Weights of a small image diffusion model.
Training: adamw at rate 0.0018, 25300 steps, batches of 128.
Rows from block 3, named by matrix and row number. Each number is 500 + 50 x the weight over the matrix's rms, rounded and kept within 0 to 999. All counts start at 0. Numbers have three digits each.
# emb: conditioning projection (model.enc.1.1.emb.weight, 384x128), inputs 0-127
emb.124:453499480463483470535499481528486540493442380445511501509487470517517495436528431585388456590493484498419544512511510516497557504431507365477495418560506444540423511601489530459509580584413491441516564467430526476473572508467494542546505528485499564477501418498569620441381605458448474592528510402454495490590519503424494567533498543492463388470537480478540469452459502470533563463457
emb.125:517533465540503562550530441526495494418477491484567427499541541519503467514493521465556495525560521539469553551453492478503566539484498534528594561529464468425504524448588443542459538447414454676485412433468534514536571632564506570496437418513531575431482553488542461553502557508531442492501463472510392521517459499430467516473482465485431430561502480523570446533456576480546484512465
emb.126:490553423545491468488425511553569588526476537518544528418477481503528545465485563528477469531444376500540540578459550503526435553467527522562512513519459433461492468472491531475557499421458468538501490615461402447483474483497433502429502584512444543485532501442524480465490576491530559528523413451461585469510593519412448607483456513396482488367452451441455508423492466514477412487469
emb.127:513505525379565495388539501558447490427574473384616563536570492537510515576433507358431443422522463563511518443475551513477522504461534505588572546451463460471522534518494500453459543547504433414486538479478513380494412400432439515476400463537516477475512499623478529384477431498490568516504424546508574533495482544500485524551519484535524478549435517523447562500608473518459481443554
emb.128:559440442463445456435562490405501598486551398499541423513515501465552538514510459459502533523463469509477491522565444504580510559441517543469603562546470526501506596573491518452567539467492481554483475602558455430499551503550550512363471443474462538569463499425502525515458408449433401500520525513464497450562641487493492463513458572478478467417485442582576539425368465548445480482469
emb.129:505510573501534621477506415523532463503548411406476585547521460398479546387462467617563425531512550566593502540582442565416459502470528556444529555490553555471516514457508536426503556515461585604486472512600450526479549564483513438479471474551469486451479502504604502423513441450524456441543472524376471542427439528489628504408453530545557435440591479515543499480439467444526674454552
emb.130:565549539459510496482544525494501403406516557558482532459443512485505512536568655415540458543507543565512482546426544545477472559467511516422456495548503491464461498572438493443456599470471458517508395460523556448467546556453472532432435528522487523505571493563493553537516475547428438471601504493387559477434500498522480497575482431573489524493552506480465488487609510500577512542484
emb.131:544523427467536528421524427475495627420539547482479428438440447498575493470403407497474485496433473445495491512427513508540436510546604571517504544555431461464514458509381527569439448517488391525405440564492521352490503462457507432462437465420509475499572501433499541513488480501593476437494523606478550531505434467494549547525528558527510502433519516526473579488475483485276413565557
emb.132:489503588441536503529548551483482475495582570465486488397435497531460475604491514508474449535460455448493588452518443650447536520489484523591578426438438514527456540387444543541464473499566502567542482497455510429487520487471503516443485469622502489426475502468597458389474546575505388495486462438461502471493530591530464550446480614495410559513517533617542540579450457504559466474478
emb.133:557576486532525506439450451431565442469485469507533448539520481543438570497557483393520545448574538461444505470459594536499585465509544547526531547517484512524507486443443405512452581508537543507403459516518476464448502483484609424534464510513533420529482540476502457453480499446467506505552487537560572549411589507524419424498501515498582535472523618464369491583459592375475489497482
emb.134:462468635548540489516517542495525492438495565531538502546495424567489583495549582496404500534497512425469455561571477493485407608521542512528513553515468527545491462534465491466460449544528492474564484504565521427571537438534528494512503552552508588591474479608580529487492542462553473509411570435371489462534477469494543504519534574519541488522534492541491460390581554551496446552441
emb.135:545500483469537599508489509580437478575533553462466562452510463510417458520384461463484543517473531495481410472451490500477512618596464576470469543540515514472593545509553534474451505545527410538457498445496570498492401476529540465568342469423530511499499394596487589575533572508568515498591602568488528434512393423498403439566418450540520372532399587444433524538504591487480435487482
emb.136:431579504594625477562589553541520497477588484528535618490581497542408513534524500518546598457587573522470416452405478459479499519522526534524473461451572522612530528486572489551465474601455564538498507470500555593619553481513492469389429512535433480478541534503448536497538462496463471596404539428575396600425439558458574548442516432568533588494473477428577476504512494438500407512436
emb.137:476515389463475443508462439448375473501481511506526524450524535511499570441466480548476451499465464595568445546509488540453454496499452509532446512466462518438559522449445507560507540496416430558567480445444444513465473529536447490492415442457525467485486488481506487478498509425467359425569421470554547548561551547585432403429508494444469521393554522403512544360544508563385493551519
emb.138:583497464476434593490500476436496483563563507521453492562509443480510588538452437504522505467475525461502541367529499401466538486396498527546500483416568537490499489550545535600661346529582544460465495466415443554539577559468499520491519451520432453520548610559490431453484541487547437420477480529518509531473502485427604494543405489484541452450442470567598451534572418502491453567525
emb.139:571500535467470457450553501403509487437480550462501487640569533459534399541553520517490604427590440496486492519432462485440545494520498516514553403475581521509583417443557564489493461460525558464456476454541479485458498471537507497526469553558529456524446531550457524456498481545510457518532398596492540509497405394474442499512447476448489583570558479538568608541423523435487505525487
emb.140:448487389562476415584432548480504532445453524518506475524448483536527451578593601427526545543408609477504481516492547591551484578430484556456528549541495551496593513456449452539455541509453492508431399516540436443590517456535545484492487481463447481530478513468538469542472500491555523552518531506436453484499556489507528503559513604475460474527539641502566445476457504488516541510464
emb.141:437475573513488491455549483494546502471450526570482497525496521362498551485473443462504584462462484570558512434456455532469569409491504480523489472477525606450456470534540468571568524477435601517446502467456499576590394588466543482427531561591560594446465534435591504525511550533509498556532504460541425536509517460448409442520400497563550530479423472513446562471593517493441519536409
emb.142:493538457452459533481511602495536505446521443440469490474526408612484517527508487366496495567423548557486595503482484401512548495545421559493455443429539521581512499543480552495545542488448512392457545454501361517483496409489485473565538519513510512431520490495518445597452520541495476537571467477599513444525438526518547454480487530489475543501427490418517534398528509418505482555504
emb.143:505463495390489452515510471499520483433498408459497472474510534388584458466499409605431498538474516528510555500490481497434505546478448531384476557580558421503453488526440535452556521449553486532516606554500496485575453499411476449539486496418482413576455530470579420512463477473515446515513448572433519446592560451513412514506422563481510456501527494474492498463428483596488449474564
emb.144:463439562559465485566477471537602530497492513435497357494528535497472450566546567560572433492509492446443498501454489504419477528511564470415617492530451513557448554447498558598412437435561483511509494448556457478436570515543493457504504404508541524459477470442440411564505375521493504484536618544518457455449490550529532509540473449536389530582504501538545529576527522515558592521481
emb.145:558462463569414443453538525499513579700571444482578500477489503506458437528487487506508555545452378528529526492485487434492511514527492485467542394577491507515419408486503577397496462517450418510472509465450485491440485580485512616540544455442563444377515471481545494465546469535508529486496548400492474529494550592584557581457540533479553497516560539471440512490514519552486485552525
emb.146:510479582547477498564525576541487468563537541460516507453448564487473509481577461480495537518481456447497544557537418461442468488437468493501513514471479592477486475446444455509480446486453527457602516471515522454539587504458536404498589516489518430457364429434435377523524507502407415482438516569425649511416445466510489412611403379591521540544568515440543549488506403400492550500511
emb.147:501459576426518518613475462462496488547535591521448518488533481492481454518510523488590522525512593464528432524503492398528487502565506468413514561539402582463505550610578459415479457413556454569482516505554602554458541568567428483543484368513520507520477526501439532470545605528504498534512527592477436575496475535490572496448517425571529500519544570507504496497517521537432418485451
emb.148:529495460476507517471587461484546609563523517434481386484448502567527517539479537540504418562420569460457552548515543553535458423469487471482508609566537448480581472448535586476608479520573525578475537590563522466459458476531443456503464478519401531551559445368490517541471372509625577545501489493532552470594576440538435483532542540482500388445569513485537481464530486463386481490552
emb.149:490554556546483587457420559404597544463514530535504526485505441439496547530596470444439610458578400472543419504440549467469476449393455496525475538538459503467507547491562529536508478470548488524483494553579530480508462501499461471615448467589494531507510543444458424451502438470536463481401456622396505555434455529581489537573496387462615473420431548450428446567552471550537482550560
emb.150:490466481559484479493499525473540453581533431545561436367590551554623525527511485412451474516525509497536542571490432464526541615426519412560458529540486464505548524429525429617552533403416488495485538488490527516568511603477506479497567384509446561541445506477497381483442442554434501478472579518529454444422489427408423520547466493644499497457454482570552536471495526438434531589543
emb.151:536424438495482468462597439467468548603612403510488457497557496445425436511446455460443496503444417482348479544490489522497494548500525496446522508523460491449473491369529499564532523541442493385552448544530548433528511589449417384520512513453393484505492538539481527529468559568530510461583456508473527487509502427461438510453531450450455509457563479469513528488466548488372498542468
emb.152:537481515475461426422512470515554533509552525435457486514490492595599475482567420469558469446508507527575536433491434553388460461461476490436501539501498466440445480507465471591456453547494488557503538467500410412487517434510491444413461459521419532516507534509572607483614484406511525510518573549576545566478590508538649564405468461544451438533474573483479582470452526525470548536497
emb.153:533502538471536450424505508596413473471508543474440426442525583554597500521520489471416490433642501494525476474532481400515490459441470468462510592483432497416538442418496506434512397517488509492429529550414620402532485515483479534496547445436506525491524480558510576532494448532498471484531552487508530513456470554565477428408539548502468542463453428400524572501521498544504554519456
emb.154:510474433547547568569500575501509522560443513568484474569519489474543449526559607544474548565607514583572516532483489498560493462405460541551640428671495576567531444499540551505510492520551447455492444505513483463506538501535544476533570465460503555624557474556474482523544392585470463498491502549526409488465454473514438530560503485490484533478484419487531558524539519444528393479427
emb.155:491480490490434498351550510498425551451581485540480499453491538458394544570477492514555567540464454383510452563422546548537549508465466541547531552511449474382416552529520428499481557428440504464622519555635426470400584516406581436500505468503569516611466522465516452541518414522451537448469489502448491464490442565536425551495533530419559451526613543483432514473439583462356449460484
emb.156:518462531603446480518479500520500491445503586413539582580483483503478493502469551546542492433545384511476440506439568553447536469485547577544492532464533485497478477557512496447360528489467494478450535453487532491466500567530533441516536482515506488444427535443548492570541506547458446498508544551461515529428412544411479535530584535417463486431565534430527594399466437430557523486551
emb.157:511552549555441650484525440418572437422417487493542492454552552580546515568480504414380514453603504520527473437541475503525414445437392415520462543555424466446506515457479474468525518434404538482573491485464570530488513559486483521484570500544466499555438468539437400466467492528495497371471487456534490460477470537507413446434487504427523394520599524517475503550528484552549430554433
emb.158:435503534570514470428549442433484530474497526535487485395549502443500578543469502520494410533486520494541566613579443618555424636521504484466510550615459487452488464451478456527499499464519399541500496539538529496478565448514488467475530431571462519557456448495461528487457489460556521535458581473505576489561499457486489514605453541498464493491474444508473487526527493514533595402428
emb.159:521437454577582506609446580469596637458541425575447532452521482551535411555592500455536589566465515440491548424511497440525392485492458500537416346576522457541507540518506446444587391603478473504527511453553526493598512458424449513506475475477411445426573545529512488453451531538537495479544550521397474602425462584419444503553441428627544483441494574449558581428551465563480437476444
emb.160:572478453564539441504545547607478550500556450497474487429448482385544536542519507500587496591474464453397586526577565474480453496426508501456546617466481491529454458530495508538461472510568448420455500623582491471519569443427435449469477437523537454556444454563533559393355474481527510437508530508502573444500576455458562562480473501451506412451522399515453427430420474435443562596464
emb.161:559579501516432580548484431429439547547474542496566458497527496555527491469439379562491444489502549496497589521490559464455463498524509501417420531580520476431468592393513481479456557449439505539513430437539529452530434414400607479453620527533546415493395391553531537516472524464428466587509539388422516475446449430530486453497584533448514615482437646516489596478484531525432557506474
emb.162:500385502505418422513545506557489557480605529574500411492586437476571540465533455499562413552405491412499512550470378508558509519480531418484517543481454402432537517554543528561452498453425599428516365549532459469499414509439494433471480496402448520521547464565534499496483429559531498475490495515460545462476572492473523485512474459429446484460486542499589512472501500448508420478496
emb.163:529582516481491556611489492418518443571464486538447418460448492468558500498470498577583457378531512538506574513483474473518473478387385548591533513484437570531462546582550465470476487495525480462560481437450543423459498511565492518446459445443431562461481542499601470434482452545396516426513449546507453473483513415453500589514464587508416526435562521557539537556492510508434643448489
emb.164:523436548582468552484513492457527486533515579522476533548563462514451448435533492476499460480516504527504533496591541430515525454491399458446530467544467490501506486443520387470475537500387440460545535452521596544451493524432537472513493550504451520438381539473358487456508499486453546551480461485495553480504438583504472476430465484550464579547505522554393561557457463406483486527468
emb.165:408477505450556511536450434634569439497446468496497531527487520574583498475511521476407436417463481517466596500381471496510478478508522508525427463460503525421497471488592523456586398420442567577502481511404448542499436492555542510586575526465591585530448482504462496533525419442421440382540510510522482419535498591378507486442478482494499459525422473472518497465534394555483495463510
emb.166:566419470456483531486485522553363557520438505544506489479543435517488459449604494543526537513421536575441433480635486516518422538431516537403569459550482433461494475569539446551476544530550488487511491487499531492558472561437478506564573411471406482553302481488447540571553451543495453515434362589398454459391482521515533537577369468498427525576462554573543527544479556468464510586489
emb.167:518484466554374453429465474517493534535533462492508445511516507458557470547436530495500487522529410461506527553486500521539500451414455535469542536525513387529507503443509603517476465528519513470452528557495464592447454514530500493521514465482466502523442491486571493562552490400512439527484405462539495444510494481456527468481429604461526503512560453611551576577508566471497639475516
emb.168:476596467528483453491458537507443437534524551507574464491529545499552467460473524522543530475572584526398435603535458528518416531471491506527459464534517419534550515596504445519417602539526430517577451450566500560507454528569521495455502547451473490371490528402583555492557531422396542427595422477633532440547480394574568599468482448436463437492460523481517530526564487456563448440545
emb.169:600464436511502472507570523495536589528564496558537463522470484453494507581459521495537398628466402410497520551525612540548537508472431573512453567524513496538436486543504545475481538423425505494489520577571401435405517461534413427438540475505490422497506460418536550475472505531511501530589503633562394392564606443591470488466493533480536426474511449508476440445404427451462529608411
emb.170:415501534490465516499443487396492503492513485584531443470521509502513539573529512434498434572514514489527508534460515540487585483471511436516611568529508548521610495483433484459427453578521583467496550528449516436496498465537446542448506525562571518553501519433492428539527472510619468564462510547571558500436535490513612399428515451462526496542446432534515542546466554573526468568521
emb.171:549474468514465435535513455500499517549544580485521524551534523526600498495536458467526441511426519459534479440500501394503513588510544548505500545520397493436470445539533547468596439493456401466482542602525557505422521550484548427414474428532504550560532412446599572433422508479458558532477508507493518496497653454468504366574507524390451491463573427447577419480433473505497515593517
emb.172:576497468610499454314478491468515563549544408446425416441506584512572590469488480588527541530522442378474508515450453531551397408484569481429549627523550440530464557505456518522552536506509450486542481636588483413590456468438460459450511413467487417507518526475445564497474458525529415453395518460416535448510480463572524460495453517478564472460562536525519556411364436536459479526473
emb.173:559436485483499439504653559386524584491515442501507462521527519553470562419444531455500448567374370482512542545552537482527492525497457482471598444508494529486448521459455488589488505561561528458494542567535450476455476436548438428412504501498508424465526523412505479464472408544465582504453489473417598586539552401507466628550556539392474417521505484543522383491400437487434394523479
emb.174:530494521445495579496504525474492487580493455444563497481384589515434476536550567458413462435454534526579538484494572508439509466567449561530417504486560448454489415511516404482583442538500549459530538420513457438518474563476477556485517443479482535441572561520515565549529480451526427506505565555528384547425490495560497465566578449486579518520505515461574517541475491454535514519482
emb.175:514393485491395523542526619426487473580549465508505467497569504618540507453405464528485427481491492453551541558418561502451532513490424548512579540432524495479511458572515488526406482437513461366482537591583503449508502501587598499473553472495572474437443573549485459544509467449612463509446514501555509546512556543481493483456567567465573520492492476527573527467525549473495532458389
emb.176:461504524401469537547559508480499452475525605497540505629490411535478494574555537485425489432589498526519540508500487526409496489476568532378553451453549464527532519445481502525488493482457496563499457439543524533477477498468482504487455522546416497380579503491475581528426501559458532513501532402477471426457513510419440518622414509503517509603423506514493446574536561588493503510422
emb.177:432496485530432555513469527472581446478407538501450401468517480544553464444563436428461537547556450532532523571426415519469505545539429480511434395549466525482428577533578510522476491630530492432480385496451511555406560619472494605537454533522514560450568490546496484388547504506570532480542494463495442466432462473502467443575517544475518471506461525492390494555592562472493500568518
emb.178:434399440451486507490431640453511460491517542522481513378469476529512448517473499415502381464620456528485439506533440581474454456582507436588540495423458553539419492475527407493517521547539463499458479496482570525473501465493588505463516481523477472505558462469398532402547487500436437540405588542502555541489546481446471499410526460483527543520540445589593447476584429509546412548577
emb.179:471457476459585506417437479598583515550614425524492540430500534564479517479487494566557357515508549545474485528505551534515424525550402481437467600515460555441530498518553528485504481541468514506508535553534497480512454529596447518597409515467452585405482510639500447550508480547505503457462451524510555508491455446533440466507503452433544504521435553483561621548443470519415504500567
emb.180:469446503512512458424603455462480514534511495533433471416513450444454515447503453579487490578455470442548586592509519487550510377553465528537544471516489448518448447407560519485575579519378430486464544595542493471503399393569334449479492557494439367565440473567507520412533410478585535455478485511431553517590455433552513542447532498513466422428541418545448543488434502540536516452519
emb.181:493406488494625522449439434501520575510581447478458426424478483399518510446401494498576365545443480440526414426499532467451507461417461527495550553512537557507541519481499554497460489481521534507616459588565494462467454472516466419486454466480483530506562485560525448478507418498491509445476480537515541400561561418518540499515511607509428402465518511532638507522407465498520509519498
emb.182:466560513555537435521558518535588398651560489312513520442550479509467429501501569442500545556439488379391532500593509573513501473478543591515430429520500442456537493450561483569388497586588480563455456479584553483476539609494598492477597500448545378474496558620480447479576520528562461567540422471410494498406510555472506504504431532510497493596464518392498507559459497546459458517546
emb.183:521457419611483410546533445518596488476442377548511449464409485461467409425551518432515508425519492489532546529514418435433545518436496493393484446447490433498468503519458519565481477392484466518509528491502563505447475513544525383535516459559552477565534420465501435562447524466505438460534506574471517508469525457532460505505455602570458451484459407486542463467570548486491529534597
emb.184:504447466452533451526478513492464526539547511558464411470450486500475577556520536509570559454546494466508577546472481526484468478442394484489428564518536529522626480468446523440469407490502453487461482497479585510429489534566450431480407612497509533541536443457472568480576513539503493377520385521478461512485557568499448483452486417435486446514436415595547530515632486514432494522597
emb.185:483581449592512542516530532453515537526529464540569458533492475392536530435481546529527432565411407443540520524467502446555455499404503491486556626487483479414517456472527569467514544523533497480528523605588501397476483507462447466409484508489597533504507526399516510463540448502493460476538392559423528472544526420492481503444478563437562473493540462506479493438424466416460452583417
emb.186:521520458611569427541559524535510533463485420519508451452446401484496578468573540450486476500442502459561541606428488471569515493478463459540547503587495496497546528500513424368474455475554402454439516543525376400529509516487459555558388560525516462461412512503488491587520499534592586466559481527472522539500529553567517563508509562497443377442459489394556547494425426494448417455491
emb.187:493464517483606537498529533644475435408523466454493537576488441512470422475567568526503484511506453523450396408475512510474599499495455528513513541484442505512526457402487461548498579616462529533504536469387553479499491467482503494562554509538502536431567463445583467578489493516469430658534544489532534470489373532568460557549565402587444437535504458501507517497569471461464595540470
emb.188:357557416417427541625550547484494548513553529525528507490407539550420536479447420437556363534540540393466493497503516461516488438578445553461509493500556455540582511552527489405485531463448497464523452529436539516434398481520473563579520428488537579542448555526441484466537446513418522505496427527575508493520508462484570452571444564521481464529384503525553610474429470366482434503451
emb.189:510519490442497551551545464526539581550500450522615498529466477573500462556543488533437506573511512445468523455533547516424436469557526463545516558462462547531512497542599467541533561459584482456471458503526551546476493531574483479503494496373538384541502566538429533474535568514532558546528571564615545481498499562387443591487525393501511505559416539446510506460499477504538482511582
emb.190:432514557472508442501558505485552484547534529520558458599513493502431536551553431485533363584465565440449433466475472462492538456558519451521513485437513459508490470485487496526535564537552531605530524461513483459414507506448510463492534467547616662450464533534465511561560528513562491495596403447475430469470385585581471516525546501576466506513502491439468511434549578452516502554493
emb.191:426450540491505526505544563539563481534450441608403598525523527610467538519487486527523424542482494488548556471478520567443510506400597407483511489465426542519461513404579563518499439496497444544415482456554416547534453448525479462498490535526524552443459597577449548541523550547430477443468489380518522450535555549532516567497489482589549543471544548569509506453575445533539526465465
emb.192:505456568577428472524577526419548465572448475508516454491556591487485438491444513455422495506458467395488486461563446418556460483485464529483468451489456484486487492496416439620448414558442450596459407467424566551512587569558498502549422533479526469505472540476485433472534507446477450423470592515521476446476452499450477497466517511485505552469524449526455514545537482520607462497493
emb.193:516387483502410543451578381354477525475395542482523486520526453526448422522474549464453581539499480483527586461489481491459461459479507603518525432577507555552494454506473463540488441513445448511540547460530549599485443576570590498450495490504535482538423546597537517520441459527441493502530485449565488451497500517532560538561484396479477500547423510493527411499502451498447554499570
emb.194:417457585461460462565530468557454580569482431429511560471555499532520406488508492500466458460464536571430475443575505462508575439565470507616460515525499475556501544478514500453523485512508446512612486488515570523520530505503555507548520528508500516475399463608395452494544562464430460523526495487474432549468497491500497506584429595546478457501499463484526426461542545467542555454438
emb.195:548466504484509521532551492439519534452522451501484519541500529562461570485413476577526529470504531558512501503493546535459377529563408552464500467493514502520619493530466487520559567464454526455560556519435490564514519468485520458553464514452516511517516490418549473512441549524446474493426482576517617514479508453424541406423388410433471550437415444455446469483425572564483500430463
emb.196:576521510460622489454536508472430518536450461530550486464400525512441455501508434523454400509515523433489510562498503489595520464485499428412338529447498493441639446578413445513426538450453517454498499492518513571558467417439565533503576482570520451489523415469507514439532549531625515500415412558462535456462461491508478528558535505482451471523412598522570516461527521465482510500490
emb.197:493531511416454511516514476520445458560462436521481569526468534446608446554422475532500522495523574420508529555449502450531513567488393486495457520491504531483505547519529506501587385518510526492538508513519475519489518577501429560458488442471417490512498572537462525538558505549447510557451511446506467553503487572511440508592470528518500507510486499553491510553492453557525448540507
emb.198:514559494509511587593554449512451468508549472562530456570452512450574546478535441570472503469452463512540425475431439496545560516415443457462510543572486577507489514551544587462505471587501460471414494487479480587528430460476475529493512468477540579514498472514429453375563534584564479472542509430538465537469573564575577492488457435478448440562509518514413470579533485447556522558430
emb.199:446519493498578498605489474460511465551523594515521585496494571521579547430450463469494567499508553476521515542594423545507476478509446505499493541568467538524626542500522549553540569592568464489436546523503532481486566472558463520494433605516479386467473533511495517522622536509484533521483466519487531496464457518550533496547545469417474500490555490477395565521488597531552468551421
emb.200:520485515585524527505528440430495519529453513522572493561475620353538485519517461567457504504448454551568535453480518507574559498524511519471546495530517611443492472586523545496498472375473498490472501448459531492418462496534514460418550478396451492483438445491542557574567517568491505463485476459536536459464464412550527457522501522472515514525499520546448420532503498517491433472525
emb.201:556450426481450428565492551550563456501513523470550481467428513535447487490444436397459490492514546486431518469540471553535514455460552420583569501417545506528458482431469385545500489599534521477512612469519569505626481478553461461543472474473512474489482590552466526529555479512472528486597440501509470478525436485501545504552512503520543443574443506462484526465527511473485508388499
emb.202:490496498493471533461437463515567506550523484508582547463573556490502496451584532467440402477459409457458384548578519649577523560573457447545482569418574455454418524485511444462443401504547465387438543419423499532489482532561594560518543383519499551504484494440535432500467422497488496464608557479412447487488559453478533443504563495536530526505474483459562471502511505574507487551586
emb.203:547504493427452433534602530491485580528495495463554456517570490563494432464481543450391575446487487528503464480506550515398327521557487487460569592561566391524539535492567527433460492397482565440498540470499606524546452497515500487468480497563467512470467512510433497498483532574507585542468597450507517601528530522419496494574506486465666511483396590421533464521451428494517429526567
emb.204:531575453448418496490373355540432449498453520523521519477492449489480484487505502568467548496560505577582552444519520565594477574517502488512525443532498470498554464558561536433402530539492493483551482437477509507595551482441550450509521520365521519471505533487573530565518569564389548482485484488389507445428456519559598517444555479412509546518540513524441504535522594456516500415522
emb.205:498552475509448496542541537373532526440506479461486535437474513478458454482514516535495545565457533409540479460370377415460496525628515525642470510467459500544461412478524551387589438564463455509522483441456504458520503437482473470491499501450460571509495525569487577538474403554549484576454560566504507493500479440411507559517637558496559570616465385535443460459434634441573497575417
emb.206:464554556493595580557521435407549492481437491628529500456481484519469428474474504435433534505447467520517493485541510461454541598485537482488463544571511542470456539520465542500372502543544576460592538449562501537489434542439439458396379534408458537522562515435464492493528450442429545457556436519477565496512536521538462563513595490475425605522569415552487501498545535518399453426445
emb.207:476531559386480450474514467505577507452364490545553508471489458556473413601486492501533461461460553486429542557568506456466571542436441485551526474417491504492518457516463530473540541453485370476456517472591507580567482515490443468531514539559550500526513463479566572479468443528564549539508512449540457512462497562400545587556577499486503495428499553515584485509531376528389457510490
emb.208:535482579479444514512441438567502484539480464514551506504619415512468539496589483519489420420544517423461438397460513535427496526592534487537461511440573566503520484476506522429504522544538587541559488529482492590519564445406429529526554517575379511531529460526496571535507587582463504472518503581503395432475493549453495444527487514545522521557555607519486478580483463433474440505589
emb.209:463449545446531497453520539471527469485455471573371464576542502499486503497471527625462503525576564376501542493417502465506540500466536537551518512533531523478473505484536485485502540505457444602495448420436490434525577493506482510559518489511478449441502546624479475456464436467490555566465429577548450507498503473480500471531523501430484553439496467492533536427551547516537413436440
emb.210:545479613527461480555550534517604493449611503459570443457517414483446449464506501549511545403580508568425560546526511522462419498498566516458380513551579518495495488446561488593446515516496500440412478410557489469502500513537532500519568450445421442485515521555402451482524437535463510585464476482541543489465539376473454480501549414483470414468509415597510537627495446529517536538545
emb.211:483477486452484487453547540569578518518471550476515478500568453557494484470507497472475492499553585568505487534457517433565484592459548475499458474470527554462567595569478443556502492511559507451550546496499507578454516319431541485585468492421535471532516543521493479522489444439440417545498537538602482543386540472518533473397477466481577499548499471506539509517519524529464524510513
emb.212:471510546558466475546535549501531549498552615459575457503540530507545573510541426535447507449494493542495569494543533560482448516542615526543565476435491577597439468470459350538595452462431457582499481443534521495508463508521457400584491486487530461529533497519466531503471443520574487495427517469490516488493468473557546431547588431510467502582442480468546579590574507483484646520585
emb.213:509484630522534480459511545376455437462457518491489544553573483446500487499446478536501499444558505527543458474483441575513578491510581484379473454437484474488472431432521477523430498524510516432435476485515609457514505525470390438489453530434430446487531535514502440452406463490492520478491588414510503497484398621503499511486465480573452458489497492468526553526445492546524448540573
emb.214:473508531516528497424495430491565492442475484536449609411510520520494482434471496454538504429482587495582527461417441592558420503512459427429485511497537579502474473445560527512450455539563484550504588516506553545500453551525527567480452482521523504491474468580539506535450481437568426509477473541599487511506533611569472566513438487540540564495498528528525547505443406537478480507527
emb.215:477573556580520452523456508450469499618513535573510522574562494530468450482528553515591514521521548496446480562568418490471511471498552492534602508497492532486515432470655538525545469472529553516530515478420570464495533460446519408507465476548520499489408598545491535573524605516471463389502459451497527454512501535454475498461438463487516490485458454444581421560504479526516511431498
emb.216:481451449529464561476519541494529505548391415478495560448490503539562488473493473556532448471457495513496448475408610453481412489573493534455494535528512481546583418490462562500423449565607585517477417434501497516444547501559469557392456514493507499464466547479491395480584449494497530492516540502466438488478589507481440457455530439614512547470541490453545476534510450520553394514530
emb.217:517484464488475460489493532439449521439490543572522423542559424480444464537572503443558502459562417561503393459466556538435465432586496454476540521507529485577494539515434453537485494478446479515401352514558605504538503595565566491468464560478429656488491579527573499560550503554459485455490589504632497533524516477486486490495534532521443472508569541491486488461455504512501378497521
emb.218:487454543564532436513500516464586565434479511490562389521469542560456513384513456440468433496477521431489482564464494422498479484536514538516507458547490501578532495515502466575415477460509467556504434429472492481429510405565466418536501489469475495427528548488454457427445563459431475517509557361557551454485489461482541588582506489444543520584481509492420503542507526498475381511550
emb.219:458553448543420542491519556462549432534487594555425492481441539550383479429498531496577526470633511457520524451538577390490561490506473589487449489432559566498534582601507458474431509494541605458557502409482461434443531503587567581497577505513382509450525484580513491459615499493468546490513479501527509544461481550507496608432549436490568416500459455524464496514562497508521504445499
emb.220:400504500497438490506480447509480524457560514485517472497449433543471392511616545469474490587379531539469473484476476546533544498437622422472432461496458437529563531442469438404496470551570500480473483486475570559450530534467400447538586399475515527476436543550505585541462452512536455556593538491458507454497508499503518415491522441512569595483494466389552477561521494566476367530523
emb.221:544544477544498457534439517519490503547490497526511404543561528513512481482471481542448446463500484474537442396471517551542495549557575425483385485415443562471547447542451491515476464477580547521544447461471525504405469543522485441559436569410448510485479473499517477479495489454512491511420525513543572458456547447429511411492479536489403356528448568474453443519547428455445417434507
emb.222:400526462499466556521468506565479578503475468462515559517529507546514479485521505600519520489575465449461591529539468400452564495532444554453474538506507467488472533429417562443542476517480440581508549532511507528464401512519474587530483529498514555523560530479464395498527462444493478498429571503570454450522520416463436478514448426488500457482472564496507532486533433522502494425569
emb.223:481482522519559531424530499554504476560509602506569518445479522533529525466563492452502550465514593531600523445476378408508566486544535450428588565492577576503580548468471529622459558566480471523462551482434516457525406515452508497462575565479545523486611553547618526544444459564512467537495497494526484520418521544442488504502520495482457523504509433466524513529457518481532517434492
emb.224:485446484475486586474609412509552484471396447427483462450457456515486522388491400428507440520516525509482508388539496488510493578584547500522437532425492544480442501430557481471470490477446539477571647456476455517428461565482429479504541432528579488440526469431438453573555479488474466511479510471483458524452594503553515541428472532578599563500479537527495403543518581436543429540455
emb.225:464523484437501494516456541517497452457502506500520458398485512554411409474580528512547477542485484407563619488465466457520553565455458488482435514430522451467515442523555493490492468464650500450506452497543392540449540477568607528460469474537473396504549476470470523580594404503426450344583554454458474509502442474531487457521612483463487477411541608485524460492608494554447628467431
emb.226:474485494500472520489469366438493474459427438442578610517492465475508483614533463418480549542502433524464483432560411526491467490502495458493462467458539484497423554504423521543505473562457458470481425528531445455502525539508455426447524475463530495528500452452579545490473448479438501477482481553533431539498428546512453501517463501521443489418525594524510603485550530450536432490581
emb.227:560489494548490458469532471464485489547477492428580454419480508398518482436465520544427532476477505547537504557434503599505407433515505572606531478403459537469480491522522541522560578438470482436520455466617562505480508541582499580469516477431427578554456554589583580461442477535405419509523452378488534550523496425469446454532469507525460475468493572520534475572528535487513513407348
emb.228:487522492466506432550446518502515457506509506568556453501573517531521540505472528500492473484509452466522528451492470517511491484508541536524494454508544512417541508540552481419426498513449408366474415524468522449535503420507496452559460512510467486463513515466438503556496552432482476477459586558434535501461532507433510556522371527424521527445494481596479525553505456612537537530509